A small sound classifier, trained from scratch: adamw at rate 0.0033, trained on acted Russian speech (Dusha).
Rows from block 5, named by matrix and row number. Rows with one number belong to one channel. Each number is 50 + 15 x the weight over the matrix's rms, rounded and kept within 0 to 99. All counts start at 0.
# convs0: first width-5 conv (model.blocks.5.convs.0.weight, 288x288x5), inputs 130-142, a 5 kernel for each
# convs1: second width-5 conv (model.blocks.5.convs.1.weight, 288x288x5, transposed), outputs 130-142, a 5 kernel for each
convs0.169:53 35 48 69 85 17 55 44 57 47 49 77 73 55 00 44 55 39 39 32 74 59 75 61 60 39 42 60 28 57 31 46 45 66 45 53 58 62 44 46 59 34 35 59 40 68 32 75 02 32 67 43 36 50 44 26 33 25 36 35 78 58 48 51 42
convs1.169:68 60 29 62 50 42 56 63 50 48 57 43 33 57 74 39 75 53 50 34 38 13 58 47 33 46 52 53 32 61 32 39 38 38 42 46 56 48 48 34 63 62 57 40 58 38 44 71 66 40 37 72 21 51 30 55 49 60 49 25 66 60 36 53 81
convs0.170:51 61 48 85 61 57 61 84 45 44 36 33 54 48 48 42 63 36 35 61 50 26 32 32 59 61 51 47 43 40 45 33 71 74 33 33 43 57 30 46 55 46 59 05 29 48 56 72 26 44 74 88 53 49 37 39 49 59 56 45 65 49 54 34 57
convs1.170:64 49 59 39 35 46 42 81 34 47 06 31 53 45 60 72 51 47 61 58 54 58 30 39 47 61 35 57 64 77 43 68 32 46 56 72 56 40 60 41 54 40 30 30 40 49 00 59 44 34 41 52 58 62 30 30 54 19 41 63 66 32 41 51 41
convs0.171:38 40 60 71 49 35 40 59 50 34 84 64 36 73 58 49 34 52 41 51 36 68 32 52 39 45 48 71 60 54 42 54 51 32 72 38 51 34 31 34 31 53 49 43 37 86 56 50 37 68 44 36 61 54 64 13 63 45 41 59 09 71 58 62 25
convs1.171:04 45 40 36 37 49 44 19 32 40 72 57 56 81 44 61 47 34 42 58 40 38 43 52 56 66 38 57 58 22 30 33 66 38 33 55 43 42 46 64 54 28 36 65 34 62 58 48 64 42 52 40 40 35 55 48 44 41 64 55 34 67 47 59 36
convs0.172:79 68 58 63 25 54 56 49 44 32 45 51 44 40 52 22 52 55 64 35 53 46 45 56 61 31 43 32 74 47 28 80 51 66 65 36 55 48 77 59 43 40 51 65 28 37 36 39 43 41 50 43 55 25 65 46 38 39 41 51 45 47 25 57 66
convs1.172:55 68 49 45 28 38 45 58 62 62 36 34 67 61 67 21 26 49 39 40 63 50 39 38 49 63 52 36 52 30 57 54 62 31 49 52 54 53 69 60 36 23 51 43 41 26 53 36 58 49 21 63 62 55 59 51 37 05 45 55 56 44 49 20 40
convs0.173:59 25 46 64 47 49 59 56 44 43 17 35 51 28 47 64 58 68 28 48 23 48 63 47 33 45 40 35 34 72 27 57 55 38 45 64 54 54 58 47 65 74 57 40 28 18 53 29 52 25 80 17 23 46 58 11 47 63 44 52 30 26 36 59 44
convs1.173:47 47 65 44 51 44 34 58 42 51 67 49 36 40 57 55 35 28 58 54 75 62 60 61 25 56 16 50 51 39 82 48 73 46 50 98 55 49 86 67 32 41 65 45 46 50 33 25 52 31 52 44 37 64 83 56 52 37 55 40 50 53 74 64 14
convs0.174:74 73 50 49 48 63 41 56 61 80 39 51 46 67 57 67 52 31 52 64 30 26 44 54 40 53 53 67 41 31 40 43 64 54 61 42 52 54 62 72 72 75 37 43 49 49 65 70 40 41 20 42 84 71 74 41 42 38 71 24 53 60 37 66 66
convs1.174:52 44 62 67 25 53 58 49 24 32 53 49 61 45 11 62 39 26 38 54 37 54 34 61 83 36 37 59 41 83 30 26 54 61 57 76 45 24 48 53 40 52 45 38 74 51 32 51 48 29 44 39 42 52 36 72 66 36 51 44 62 52 53 61 72
convs0.175:22 33 64 31 44 50 54 60 56 38 29 73 18 57 45 76 55 64 50 48 55 42 56 32 47 38 73 58 39 53 38 42 59 61 67 69 63 48 43 65 72 48 25 13 44 25 47 46 31 65 67 58 54 47 66 32 42 48 24 58 32 32 55 73 68
convs1.175:62 36 79 54 46 61 41 46 72 57 49 35 63 65 42 55 46 64 73 50 27 53 65 52 43 71 46 89 67 51 46 54 50 79 47 59 50 49 60 70 17 70 35 51 49 36 36 57 50 27 50 23 53 54 61 51 42 40 29 46 89 61 43 39 30
convs0.176:40 50 57 80 58 48 61 36 51 60 49 64 51 60 49 22 38 38 48 64 56 79 50 74 55 77 49 53 14 53 41 33 54 57 38 32 77 39 44 79 39 62 48 25 44 46 40 67 42 38 45 56 62 46 39 65 75 25 19 44 36 57 54 38 47
convs1.176:64 65 40 62 47 22 27 39 62 33 31 46 49 41 73 43 33 43 31 69 42 25 57 50 56 63 39 34 51 82 70 64 40 49 56 62 55 33 68 40 60 24 29 46 42 49 50 38 33 42 48 29 39 62 13 46 63 32 55 60 44 56 65 44 40
convs0.177:58 56 37 48 60 53 69 60 31 44 56 23 54 87 72 62 60 45 55 45 64 51 42 44 53 53 55 57 38 46 48 20 54 55 41 54 50 45 46 67 53 62 43 36 18 52 56 60 54 46 56 47 54 53 72 70 50 72 75 53 60 38 64 43 49
convs1.177:61 36 22 52 47 42 61 65 33 51 48 50 47 46 49 37 55 48 63 63 55 44 50 47 54 47 25 57 49 70 40 21 55 43 27 59 42 35 52 61 38 38 44 59 10 51 44 49 11 38 30 34 49 29 32 52 36 59 51 62 60 54 34 66 64
convs0.178:51 16 51 44 52 53 66 56 59 29 39 59 34 36 45 46 53 65 52 67 50 64 70 60 76 38 70 45 46 56 46 68 41 53 55 30 34 45 51 48 71 68 56 27 27 38 49 57 26 68 26 67 59 57 62 50 64 38 18 39 44 35 57 35 60
convs1.178:61 75 58 59 72 40 53 71 72 43 54 42 51 61 32 62 68 66 66 50 32 36 47 15 23 64 35 60 32 18 41 26 34 59 22 37 68 58 35 39 47 70 43 40 24 32 38 51 30 59 43 41 44 44 46 38 50 65 35 06 49 57 52 42 22
convs0.179:45 65 70 48 41 53 09 58 42 48 56 69 41 31 48 22 34 29 28 53 38 73 68 42 53 72 10 46 47 47 70 20 48 50 55 44 18 44 53 32 35 62 61 73 47 68 49 23 44 50 53 31 23 33 37 26 48 52 51 50 67 81 61 22 72
convs1.179:41 73 54 67 65 48 54 35 47 56 42 31 47 52 58 42 46 53 81 55 52 42 47 32 56 42 35 36 61 44 40 31 45 48 25 55 66 51 56 74 37 29 57 66 21 42 31 30 53 45 35 49 43 61 42 41 39 60 63 59 47 69 76 62 63
convs0.180:72 57 33 62 62 50 63 53 61 39 74 42 44 53 60 61 65 56 40 53 53 62 52 42 40 73 67 67 71 38 73 59 36 55 53 42 34 36 63 38 63 39 35 47 40 60 60 47 43 50 59 64 37 50 47 77 48 45 31 37 32 49 60 43 51
convs1.180:51 41 69 56 61 48 41 39 64 23 37 27 61 24 44 62 45 38 77 41 33 34 61 44 62 25 38 27 47 42 38 57 56 57 82 64 55 31 34 47 06 35 18 63 26 43 33 41 48 51 46 53 33 46 27 24 41 29 59 63 26 77 55 36 41
convs0.181:44 42 61 73 48 47 45 44 37 20 49 68 70 22 55 58 34 33 63 53 45 52 60 52 51 18 37 60 47 52 43 42 40 74 43 38 77 67 51 68 41 72 49 43 21 45 33 64 70 73 46 47 47 37 43 46 49 24 32 64 20 44 27 38 57
convs1.181:44 70 45 39 56 59 48 53 52 53 84 55 60 60 43 56 66 35 84 62 55 51 50 67 25 45 46 45 12 75 54 41 42 56 51 70 43 20 31 31 30 71 54 63 39 52 68 76 65 61 59 37 47 46 56 48 47 49 43 36 32 47 63 49 56
convs0.182:47 16 24 27 55 70 42 53 76 42 64 58 37 36 46 91 61 37 25 49 46 34 42 42 55 46 74 62 50 22 25 64 72 51 27 43 31 34 51 50 63 62 46 51 45 51 68 29 71 40 49 34 49 29 14 67 31 53 44 61 35 33 65 44 81
convs1.182:43 33 52 62 68 60 75 59 44 31 64 35 54 72 42 54 54 71 61 74 57 55 44 47 45 66 42 71 55 51 30 49 61 59 30 39 56 69 59 76 48 34 55 68 62 47 67 32 30 42 23 42 38 45 64 47 54 42 24 46 37 38 30 38 57
convs0.183:36 56 26 80 56 47 34 47 62 57 66 61 47 64 11 27 68 38 54 27 54 56 41 73 45 37 47 49 43 51 24 31 77 66 66 49 58 76 36 53 30 65 63 69 43 33 39 55 71 21 40 59 45 31 63 41 47 48 73 58 17 44 51 64 42
convs1.183:55 36 39 42 59 50 52 70 41 43 48 57 66 42 41 33 50 70 52 38 52 53 42 51 19 29 50 29 39 43 12 43 43 65 45 47 24 39 62 39 48 32 63 61 61 47 67 55 48 70 42 25 47 25 52 48 54 61 40 50 48 61 60 60 62
convs0.184:66 37 33 52 47 48 74 41 27 57 28 89 55 32 76 52 51 44 51 66 59 60 68 35 65 58 36 62 54 59 52 42 70 60 79 50 33 30 41 35 54 37 57 41 28 43 40 56 58 70 39 22 64 39 31 40 34 43 46 48 82 32 52 57 73
convs1.184:67 62 54 38 39 75 61 36 62 47 41 21 65 86 57 30 41 55 34 37 47 18 69 31 63 57 28 49 58 19 66 52 40 47 33 62 47 24 50 76 56 37 51 31 78 73 49 50 66 50 58 59 24 60 64 44 71 69 62 46 57 85 55 50 71
convs0.185:55 45 51 54 32 23 68 16 14 65 75 62 49 52 45 33 48 30 48 00 38 40 29 29 24 42 71 41 39 80 23 70 35 54 70 70 58 44 32 69 59 64 32 42 43 88 46 25 73 71 55 47 75 59 54 54 61 60 32 41 45 52 38 59 33
convs1.185:49 35 43 44 52 62 50 56 45 25 55 56 50 49 48 41 53 28 72 29 66 43 38 40 33 49 52 69 46 57 30 38 47 58 63 69 19 52 52 46 32 21 65 76 33 17 40 43 43 54 77 47 41 28 33 52 37 43 53 53 40 45 38 35 59
convs0.186:46 44 71 73 47 33 22 38 82 40 31 39 36 32 44 39 42 43 51 59 72 39 43 53 40 55 46 56 50 36 54 51 25 70 21 48 36 57 33 89 49 77 47 49 48 41 47 53 63 36 56 51 36 48 71 47 24 50 52 26 39 67 60 48 65
convs1.186:58 44 63 12 64 47 56 52 40 65 46 43 70 50 58 55 39 63 39 31 50 38 52 22 30 61 49 30 61 67 59 39 23 46 42 26 48 39 51 41 46 50 30 71 47 34 32 58 46 46 57 64 54 61 57 49 32 51 49 64 68 60 42 36 67
convs0.187:63 59 50 50 30 36 45 43 43 41 41 28 19 50 42 33 46 50 66 61 49 52 55 37 77 36 43 62 62 59 36 54 55 49 13 19 50 52 47 54 22 54 61 24 40 20 34 36 68 64 69 35 19 48 66 09 41 43 52 51 48 44 27 53 18
convs1.187:42 51 72 27 63 59 52 47 54 18 48 31 67 38 32 43 44 55 32 43 65 42 55 52 37 58 31 63 66 15 57 31 42 51 38 29 61 49 46 45 43 37 38 32 54 54 63 42 56 58 62 56 32 74 60 48 42 50 27 22 10 41 54 24 49
convs0.188:37 53 77 40 44 41 51 56 67 65 64 51 64 79 56 53 69 47 57 60 47 45 69 31 48 14 56 28 65 46 37 73 38 57 61 07 35 22 65 64 56 57 50 41 31 38 53 34 59 45 36 49 73 41 62 51 39 58 47 42 28 82 47 41 40
convs1.188:25 67 42 43 58 44 50 39 17 45 58 54 46 66 46 34 40 62 63 60 27 44 43 42 45 27 40 54 81 30 65 46 55 48 49 67 57 42 29 44 40 61 76 56 46 42 37 17 58 67 40 75 62 51 52 37 40 50 42 49 41 59 56 49 50
convs0.189:57 44 40 56 33 31 23 62 45 55 42 38 61 49 41 31 55 47 51 60 47 59 40 70 55 40 42 39 56 32 53 69 65 51 54 68 53 31 47 63 38 41 47 56 48 36 58 55 47 47 64 36 21 67 60 47 40 46 55 82 46 42 57 48 40
convs1.189:63 55 38 33 31 68 58 55 31 57 43 46 53 45 64 30 67 66 61 39 58 46 59 60 42 35 62 45 64 41 54 71 71 66 34 47 64 67 47 31 71 53 49 43 71 72 45 33 74 66 47 70 43 42 56 43 43 44 55 65 49 42 46 50 65
convs0.190:55 39 41 89 55 67 69 63 44 60 35 73 37 45 49 39 43 30 22 49 40 34 28 77 72 85 54 64 49 41 62 64 58 70 36 35 34 66 40 66 58 44 35 38 34 65 40 58 15 39 73 61 47 53 48 52 69 61 21 40 32 24 45 29 63
convs1.190:29 51 46 47 43 25 26 47 66 47 26 53 43 47 48 46 14 54 50 53 70 28 19 43 35 67 28 54 33 89 32 74 42 69 61 68 75 47 66 59 75 32 39 36 56 38 42 37 43 43 48 47 38 67 32 40 36 44 54 49 46 54 39 52 59
convs0.191:78 38 54 28 66 34 44 47 27 15 42 47 28 51 34 63 39 53 55 52 69 56 48 58 38 64 41 32 66 44 71 39 49 40 41 42 50 49 67 35 69 48 43 48 51 60 61 38 40 66 42 49 54 69 68 31 64 29 56 33 54 30 71 42 48
convs1.191:29 46 40 53 37 23 41 27 55 73 64 64 41 49 46 71 58 52 50 64 37 50 65 49 85 55 57 50 38 21 53 30 71 57 45 71 75 62 46 31 78 49 51 50 68 31 60 26 63 49 56 47 62 39 43 76 50 53 34 77 49 59 55 44 24
convs0.192:58 44 62 54 83 48 37 49 63 46 31 55 44 67 41 61 61 63 33 48 33 55 59 68 63 41 50 65 44 48 55 70 74 35 45 48 50 44 31 31 75 50 44 24 71 40 39 70 61 48 49 50 38 21 34 40 25 67 32 53 56 62 65 47 16
convs1.192:80 52 21 66 54 59 65 48 65 31 24 55 56 51 69 56 60 57 44 55 42 22 50 12 19 41 31 67 61 52 42 33 51 39 46 64 49 82 49 62 44 51 71 13 76 18 51 70 50 41 56 65 56 80 35 35 60 71 52 43 09 69 57 63 89
convs0.193:39 43 55 24 35 62 44 42 82 62 55 81 65 47 54 53 68 50 55 27 43 25 60 34 35 46 67 40 20 52 51 20 57 57 61 59 45 56 46 46 36 32 29 54 59 68 53 70 61 47 39 38 35 59 78 55 65 64 81 84 22 57 61 43 25
convs1.193:65 40 54 27 49 53 53 44 60 44 52 34 42 73 48 56 48 40 41 67 35 27 30 72 54 60 46 13 58 45 57 41 38 39 60 53 42 43 63 50 58 53 20 39 52 37 16 17 45 63 66 56 50 29 35 44 39 28 57 84 26 36 52 35 40
convs0.194:38 42 46 53 39 54 40 66 46 51 52 53 66 55 28 68 56 44 64 46 58 55 10 52 71 48 75 51 44 42 35 53 68 62 76 44 34 47 68 38 77 51 23 39 22 52 65 41 59 58 45 60 32 48 38 54 71 76 46 51 68 56 51 36 71
convs1.194:59 52 43 36 65 37 48 62 24 38 17 67 60 47 53 44 69 46 43 20 33 58 49 26 38 54 45 62 63 09 25 39 62 41 22 57 50 45 55 60 29 47 63 54 02 42 68 56 38 43 44 46 74 87 51 37 64 53 45 40 52 45 33 56 31
convs0.195:40 63 73 80 50 31 61 54 47 62 20 54 53 54 45 50 59 48 43 36 32 59 67 63 18 74 49 47 39 37 60 62 58 44 51 20 25 47 45 52 85 52 36 09 37 72 44 60 65 44 54 92 40 23 21 46 40 56 33 19 59 46 41 59 11
convs1.195:54 66 67 54 48 66 34 42 39 48 40 30 67 76 49 64 63 43 19 57 28 33 32 37 39 54 61 35 74 54 49 60 42 34 34 58 65 54 67 44 57 59 33 23 44 24 56 72 36 58 65 36 45 51 36 53 41 60 75 69 38 62 51 40 30
convs0.196:35 26 65 67 23 54 41 36 71 65 36 44 78 58 31 53 49 51 37 64 52 54 76 20 67 66 71 48 66 35 75 65 49 74 28 66 45 64 72 66 55 59 57 48 48 40 39 66 64 69 44 48 51 27 48 63 55 47 48 74 09 50 56 46 64
convs1.196:49 65 38 57 36 37 59 37 47 60 30 34 69 57 39 22 56 53 35 37 37 84 25 75 68 36 49 36 52 54 39 46 59 52 45 30 60 69 68 57 60 39 57 64 27 56 37 79 61 25 46 51 21 27 22 76 53 61 60 63 69 53 34 58 48
convs0.197:64 82 38 64 35 65 65 66 46 32 79 59 59 38 71 50 46 71 62 37 65 58 26 69 29 32 69 63 75 47 37 44 63 52 51 45 65 37 50 26 48 40 55 41 47 64 72 42 70 44 59 59 47 35 43 40 35 43 35 60 41 36 45 63 46
convs1.197:65 57 55 49 25 69 45 40 27 53 55 42 61 62 53 65 49 54 45 37 27 54 76 35 61 55 56 18 22 54 52 36 67 53 49 48 54 31 65 42 56 40 47 45 66 81 72 57 58 57 54 37 40 28 38 57 49 62 81 44 41 31 79 47 83
convs0.198:50 28 82 48 51 62 60 42 56 86 47 39 50 62 43 30 71 53 22 78 39 29 59 62 27 41 34 57 31 47 69 55 60 44 77 40 43 47 42 42 47 37 54 33 51 56 62 54 47 32 18 40 67 69 57 28 30 62 53 34 11 64 51 58 07
convs1.198:54 42 50 35 50 74 70 38 43 29 54 65 49 64 45 62 54 37 49 48 43 33 46 63 61 44 52 38 60 58 46 42 50 60 45 22 55 45 59 67 26 50 44 46 37 66 55 66 57 40 62 57 35 23 40 46 53 75 61 49 39 64 84 38 67
convs0.199:25 06 60 62 41 49 39 52 40 27 81 53 57 63 59 60 69 70 44 57 29 64 52 43 19 54 59 49 47 33 51 73 47 67 34 57 60 49 55 41 47 67 56 34 41 89 41 51 45 68 35 48 68 29 31 49 68 37 23 65 49 50 39 38 60
convs1.199:31 48 40 56 54 70 27 38 56 35 29 32 58 41 70 43 46 34 63 54 48 65 57 58 47 64 71 53 51 49 52 70 60 66 69 76 45 51 56 69 59 30 35 24 61 54 67 57 59 50 51 44 42 35 56 56 53 47 58 44 38 53 63 36 57
convs0.200:68 67 53 39 44 48 52 59 35 68 56 56 67 27 56 50 66 51 53 60 54 43 45 60 58 51 52 50 61 22 60 74 37 58 71 36 40 47 57 60 49 47 53 66 43 35 56 48 47 55 37 59 28 56 58 15 34 18 40 45 63 68 55 27 27
convs1.200:79 46 94 50 61 49 70 78 39 75 17 62 58 44 70 39 33 39 38 50 58 63 48 62 29 34 38 45 52 30 45 45 48 36 63 46 48 50 37 57 47 27 41 61 32 52 53 53 41 52 55 65 51 37 38 65 31 57 45 48 49 43 43 26 45
convs0.201:62 43 69 63 43 53 55 26 55 32 49 12 33 37 47 52 41 54 42 27 42 70 57 53 46 67 70 35 71 55 44 58 44 64 68 50 51 52 49 65 70 45 58 43 32 41 46 44 61 45 69 45 63 70 65 33 19 50 52 39 40 47 49 42 37
convs1.201:51 43 32 32 09 39 10 43 32 55 38 57 49 76 65 53 32 61 60 54 48 37 59 61 40 60 30 49 59 45 57 51 58 51 55 59 23 39 63 48 43 55 62 32 91 71 66 40 32 71 34 53 40 75 68 54 28 57 54 70 13 52 65 48 38
convs0.202:42 44 54 47 47 36 44 65 37 44 42 57 38 51 58 64 58 62 36 48 31 15 67 58 23 63 72 55 47 62 45 57 61 32 76 82 68 63 28 54 57 51 45 30 57 44 54 44 41 45 39 49 32 41 31 12 23 51 31 30 25 54 58 40 65
convs1.202:52 37 51 37 34 52 68 35 51 64 51 55 65 62 48 47 66 61 38 54 49 44 58 34 49 49 46 64 37 68 32 47 39 45 58 32 63 53 46 80 46 58 49 37 70 37 54 60 44 47 41 55 58 43 72 61 47 55 53 48 54 57 48 77 65
convs0.203:52 70 57 42 34 66 50 44 58 71 25 29 41 29 70 61 43 40 66 70 61 75 20 47 52 36 63 39 50 68 74 36 46 34 65 62 52 76 50 37 64 34 59 39 61 49 51 56 59 51 60 41 49 69 48 17 51 62 62 40 61 58 50 40 53
convs1.203:18 36 62 59 35 29 57 55 52 36 30 47 50 48 60 70 54 48 53 27 71 54 74 32 71 80 45 57 54 48 49 48 78 53 46 55 31 59 54 67 54 33 65 39 43 46 69 57 57 49 62 64 46 68 53 59 50 54 56 49 34 05 62 48 41
convs0.204:26 47 22 31 55 71 54 62 58 52 28 42 39 55 65 45 40 59 80 36 59 63 56 69 37 25 68 34 51 80 37 55 68 66 39 35 29 72 48 64 39 30 52 62 50 47 30 50 37 49 32 58 66 46 70 30 46 50 42 16 50 57 72 59 40
convs1.204:43 40 53 37 62 55 60 39 65 55 58 74 45 37 71 39 37 72 39 77 34 53 33 63 60 89 56 66 50 21 37 35 14 43 60 72 32 59 58 46 11 47 51 35 22 59 60 43 34 41 37 54 40 53 70 50 77 43 41 37 47 87 64 67 71
convs0.205:69 36 53 51 35 77 41 60 62 57 38 59 52 59 74 45 73 83 45 29 50 18 49 43 49 42 36 59 57 79 47 54 42 46 64 39 52 40 43 65 51 50 50 45 21 48 53 52 36 57 21 65 52 32 56 36 18 22 43 44 70 39 53 60 45
convs1.205:54 61 50 36 59 54 39 50 43 67 37 35 68 65 68 38 34 29 45 54 19 46 35 34 43 46 48 49 59 27 38 35 29 61 30 86 47 61 49 61 50 22 39 29 33 36 40 34 48 33 42 23 53 53 57 41 41 36 53 49 29 32 65 44 48
convs0.206:53 41 80 51 56 38 75 46 75 74 33 76 72 25 14 63 60 42 42 31 39 29 77 64 77 56 61 58 55 53 39 53 21 73 31 48 49 58 59 36 54 29 53 61 47 40 51 39 57 53 35 46 32 59 51 47 81 51 41 59 26 35 63 90 46
convs1.206:49 50 27 27 41 72 67 46 53 55 43 51 75 66 35 50 47 60 44 51 65 56 35 34 43 55 67 66 49 67 41 41 57 25 14 44 51 65 45 51 37 47 47 43 37 49 47 61 58 32 56 48 44 43 18 75 45 62 50 67 64 40 13 45 40
convs0.207:54 59 44 11 57 56 50 38 51 48 50 47 31 54 72 60 58 55 50 46 28 15 39 80 55 35 37 50 54 68 26 60 50 18 75 21 59 58 48 36 70 52 67 38 45 34 52 42 36 30 44 44 62 53 60 44 62 43 38 16 47 51 61 43 47
convs1.207:49 35 45 27 30 47 44 28 58 55 37 61 42 62 51 61 88 62 61 50 57 68 63 63 46 54 38 47 42 57 51 48 52 40 31 46 62 11 47 71 50 59 47 61 72 69 70 18 53 66 52 44 67 54 33 53 55 50 45 39 59 31 26 65 40
convs0.208:67 37 34 72 39 16 55 37 76 56 24 56 41 60 64 13 37 82 48 54 56 43 68 35 55 25 50 31 79 56 28 41 67 53 43 45 60 37 51 41 61 78 52 55 49 44 75 46 66 60 29 49 59 60 54 49 51 66 42 79 37 32 44 46 42
convs1.208:65 69 66 52 60 70 28 45 48 21 58 34 46 43 55 67 68 32 56 26 36 37 40 21 48 47 63 56 43 41 46 49 72 47 47 57 41 35 55 40 29 61 64 49 38 24 23 49 50 57 58 52 83 45 57 26 12 38 60 68 60 48 45 42 52
convs0.209:73 37 32 43 81 38 79 64 69 35 35 35 39 43 50 45 70 55 45 62 54 40 68 55 59 51 55 43 52 56 63 27 79 70 40 46 49 60 52 63 51 60 67 66 73 50 30 50 88 52 49 40 48 22 52 46 72 52 48 23 43 09 71 49 35
convs1.209:36 66 56 64 42 42 36 45 63 60 52 27 34 65 68 46 35 49 50 56 64 62 79 82 54 29 59 33 50 63 59 55 59 58 79 71 35 68 60 28 75 59 69 41 19 67 53 57 65 65 34 29 52 42 24 75 41 45 44 40 76 73 40 52 50
convs0.210:46 52 52 51 58 46 38 64 58 47 51 25 27 72 65 09 29 25 59 32 43 47 36 61 36 39 27 52 20 40 66 30 67 42 78 34 61 49 48 42 22 68 56 33 47 64 66 74 46 70 54 33 49 73 42 73 55 62 58 28 36 37 58 55 40
convs1.210:42 46 69 62 51 53 30 56 52 72 55 46 40 65 60 39 35 39 56 62 56 23 49 50 35 59 37 22 43 42 31 58 35 49 66 41 47 48 52 18 18 53 53 31 55 71 42 36 37 48 33 34 28 41 22 40 62 39 36 61 52 46 57 51 35
convs0.211:58 35 45 70 79 66 60 65 93 60 82 47 04 73 41 53 67 60 49 54 30 51 80 47 23 20 44 63 68 12 22 54 50 69 35 67 38 52 40 62 52 41 28 42 62 57 63 22 61 40 49 44 30 24 25 67 48 48 67 57 42 48 43 60 56
convs1.211:56 30 71 45 64 37 68 78 42 55 46 42 36 45 90 40 47 63 53 60 48 34 42 60 63 46 66 49 51 37 56 33 29 46 53 30 49 60 49 51 27 45 53 67 64 36 15 29 59 47 40 61 25 56 22 38 17 41 36 52 33 55 36 17 57
convs0.212:07 52 53 66 66 54 55 64 42 46 52 47 37 48 37 33 65 05 65 61 31 24 45 73 52 46 44 53 24 77 44 32 64 35 38 22 35 49 22 37 39 67 39 52 57 52 43 82 34 37 62 52 48 47 54 40 21 48 60 82 32 54 66 57 41
convs1.212:40 36 59 55 62 49 29 56 50 54 67 49 50 52 37 51 68 59 80 53 35 61 29 39 45 42 30 27 66 10 44 26 23 32 72 63 53 48 45 51 50 41 55 69 37 52 42 05 38 41 62 66 54 50 60 46 53 15 26 67 44 47 42 42 22
convs0.213:32 22 57 40 33 42 62 47 60 70 17 50 41 45 77 67 45 29 48 44 30 60 49 53 71 59 28 40 56 62 24 65 39 53 27 55 63 62 44 47 45 34 48 37 54 27 44 41 34 58 55 43 62 31 42 35 44 41 60 55 48 42 38 50 60
convs1.213:32 23 27 26 55 74 99 59 59 63 40 86 68 50 51 66 49 31 65 54 59 62 60 48 39 48 75 65 37 40 49 49 42 24 51 85 61 56 62 28 47 39 59 41 80 32 40 27 49 51 61 44 56 68 65 53 72 55 53 79 51 35 68 62 56
convs0.214:69 33 44 89 54 36 29 48 57 48 52 55 56 55 49 62 27 42 44 40 45 26 21 66 49 30 66 65 49 36 62 74 35 20 59 24 74 58 35 37 16 60 43 39 50 39 53 39 62 29 42 49 63 56 42 47 67 38 48 93 47 62 73 52 62
convs1.214:34 46 46 60 26 73 70 34 55 31 80 37 61 43 55 41 62 39 57 46 66 42 41 51 27 50 51 64 57 34 24 49 25 44 46 65 38 43 71 50 47 53 56 15 37 51 32 49 27 63 28 45 36 53 47 73 41 48 57 31 53 65 31 27 63
convs0.215:51 21 41 36 62 46 19 37 37 50 52 38 59 35 72 70 33 28 66 49 24 23 30 47 63 74 49 47 41 44 41 27 61 35 42 58 43 51 49 36 68 67 57 41 43 45 22 72 56 57 54 33 28 45 36 37 53 69 26 45 39 69 52 52 69
convs1.215:39 58 83 51 40 40 63 39 25 50 51 67 58 64 45 41 44 35 41 73 49 48 46 62 48 56 44 77 66 56 47 72 57 39 38 58 61 38 74 74 42 57 55 42 33 61 57 57 51 45 23 55 41 36 59 56 52 57 61 62 32 34 41 32 45
convs0.216:82 48 76 65 64 28 70 52 48 26 58 62 34 51 32 44 66 53 34 49 58 50 58 33 84 75 71 42 57 44 56 50 49 68 58 20 45 70 57 53 46 35 29 39 37 44 53 35 42 74 43 67 62 67 81 41 40 36 32 52 42 45 46 35 29
convs1.216:82 59 66 27 54 24 15 44 38 41 36 42 38 71 69 50 52 28 25 41 38 35 44 23 42 63 27 52 53 64 19 39 32 40 42 54 54 51 47 56 36 63 47 41 66 52 39 46 43 60 67 34 45 64 64 28 44 42 78 31 38 62 37 67 41
convs0.217:60 29 42 73 60 43 46 54 49 35 57 75 54 61 33 29 41 49 62 10 51 37 41 49 50 65 72 61 57 23 47 38 35 49 59 40 55 74 58 39 56 35 36 42 40 46 30 33 45 51 64 58 57 59 39 55 21 35 50 70 45 39 62 48 52
convs1.217:27 49 32 71 27 62 88 40 48 48 19 43 66 74 46 45 77 31 42 52 74 34 29 28 32 54 63 91 34 54 39 37 43 55 40 81 58 68 75 55 66 27 53 40 54 39 56 64 57 24 32 59 26 41 50 50 43 38 65 46 12 38 32 47 45
convs0.218:47 57 66 46 46 33 34 32 63 68 50 37 31 39 49 56 41 58 61 32 58 50 63 78 47 39 46 24 38 62 46 31 52 58 69 22 19 55 36 31 53 57 58 46 74 69 49 42 53 68 31 30 28 35 51 44 28 48 43 33 43 48 52 70 34
convs1.218:61 39 49 53 43 55 30 42 33 45 59 54 34 35 73 55 83 76 60 33 38 53 76 64 57 50 50 54 60 40 74 32 51 53 51 48 70 51 43 70 57 63 53 51 52 67 63 65 55 55 63 55 38 45 28 47 51 67 43 53 97 52 41 42 26
convs0.219:29 54 31 45 28 36 36 55 36 22 65 59 51 39 38 34 31 46 42 77 32 73 48 62 67 64 47 36 35 63 62 55 37 51 48 28 60 42 53 48 56 56 28 43 71 33 67 42 32 38 31 59 71 63 70 25 60 33 41 46 80 47 43 30 45
convs1.219:60 47 47 52 62 44 47 50 51 60 46 40 45 56 71 59 23 50 48 22 61 31 42 12 46 33 44 45 38 80 49 23 46 39 28 51 46 50 24 33 59 34 37 48 40 53 44 23 51 34 60 58 37 47 74 48 54 28 62 34 45 57 38 40 39
convs0.220:35 46 60 41 16 61 84 45 50 70 58 63 70 47 54 42 83 57 22 32 56 72 61 30 48 61 77 49 20 60 76 68 53 57 60 62 65 42 45 45 41 27 59 60 67 69 70 53 45 45 53 32 30 50 47 58 47 71 95 72 51 44 68 52 66
convs1.220:46 56 66 56 54 33 49 61 47 59 58 40 54 39 48 47 39 27 44 26 76 55 27 54 64 61 54 47 51 45 78 41 45 55 57 37 51 59 42 75 53 25 61 47 22 26 55 45 55 62 56 44 57 33 39 59 75 52 26 85 40 69 57 47 51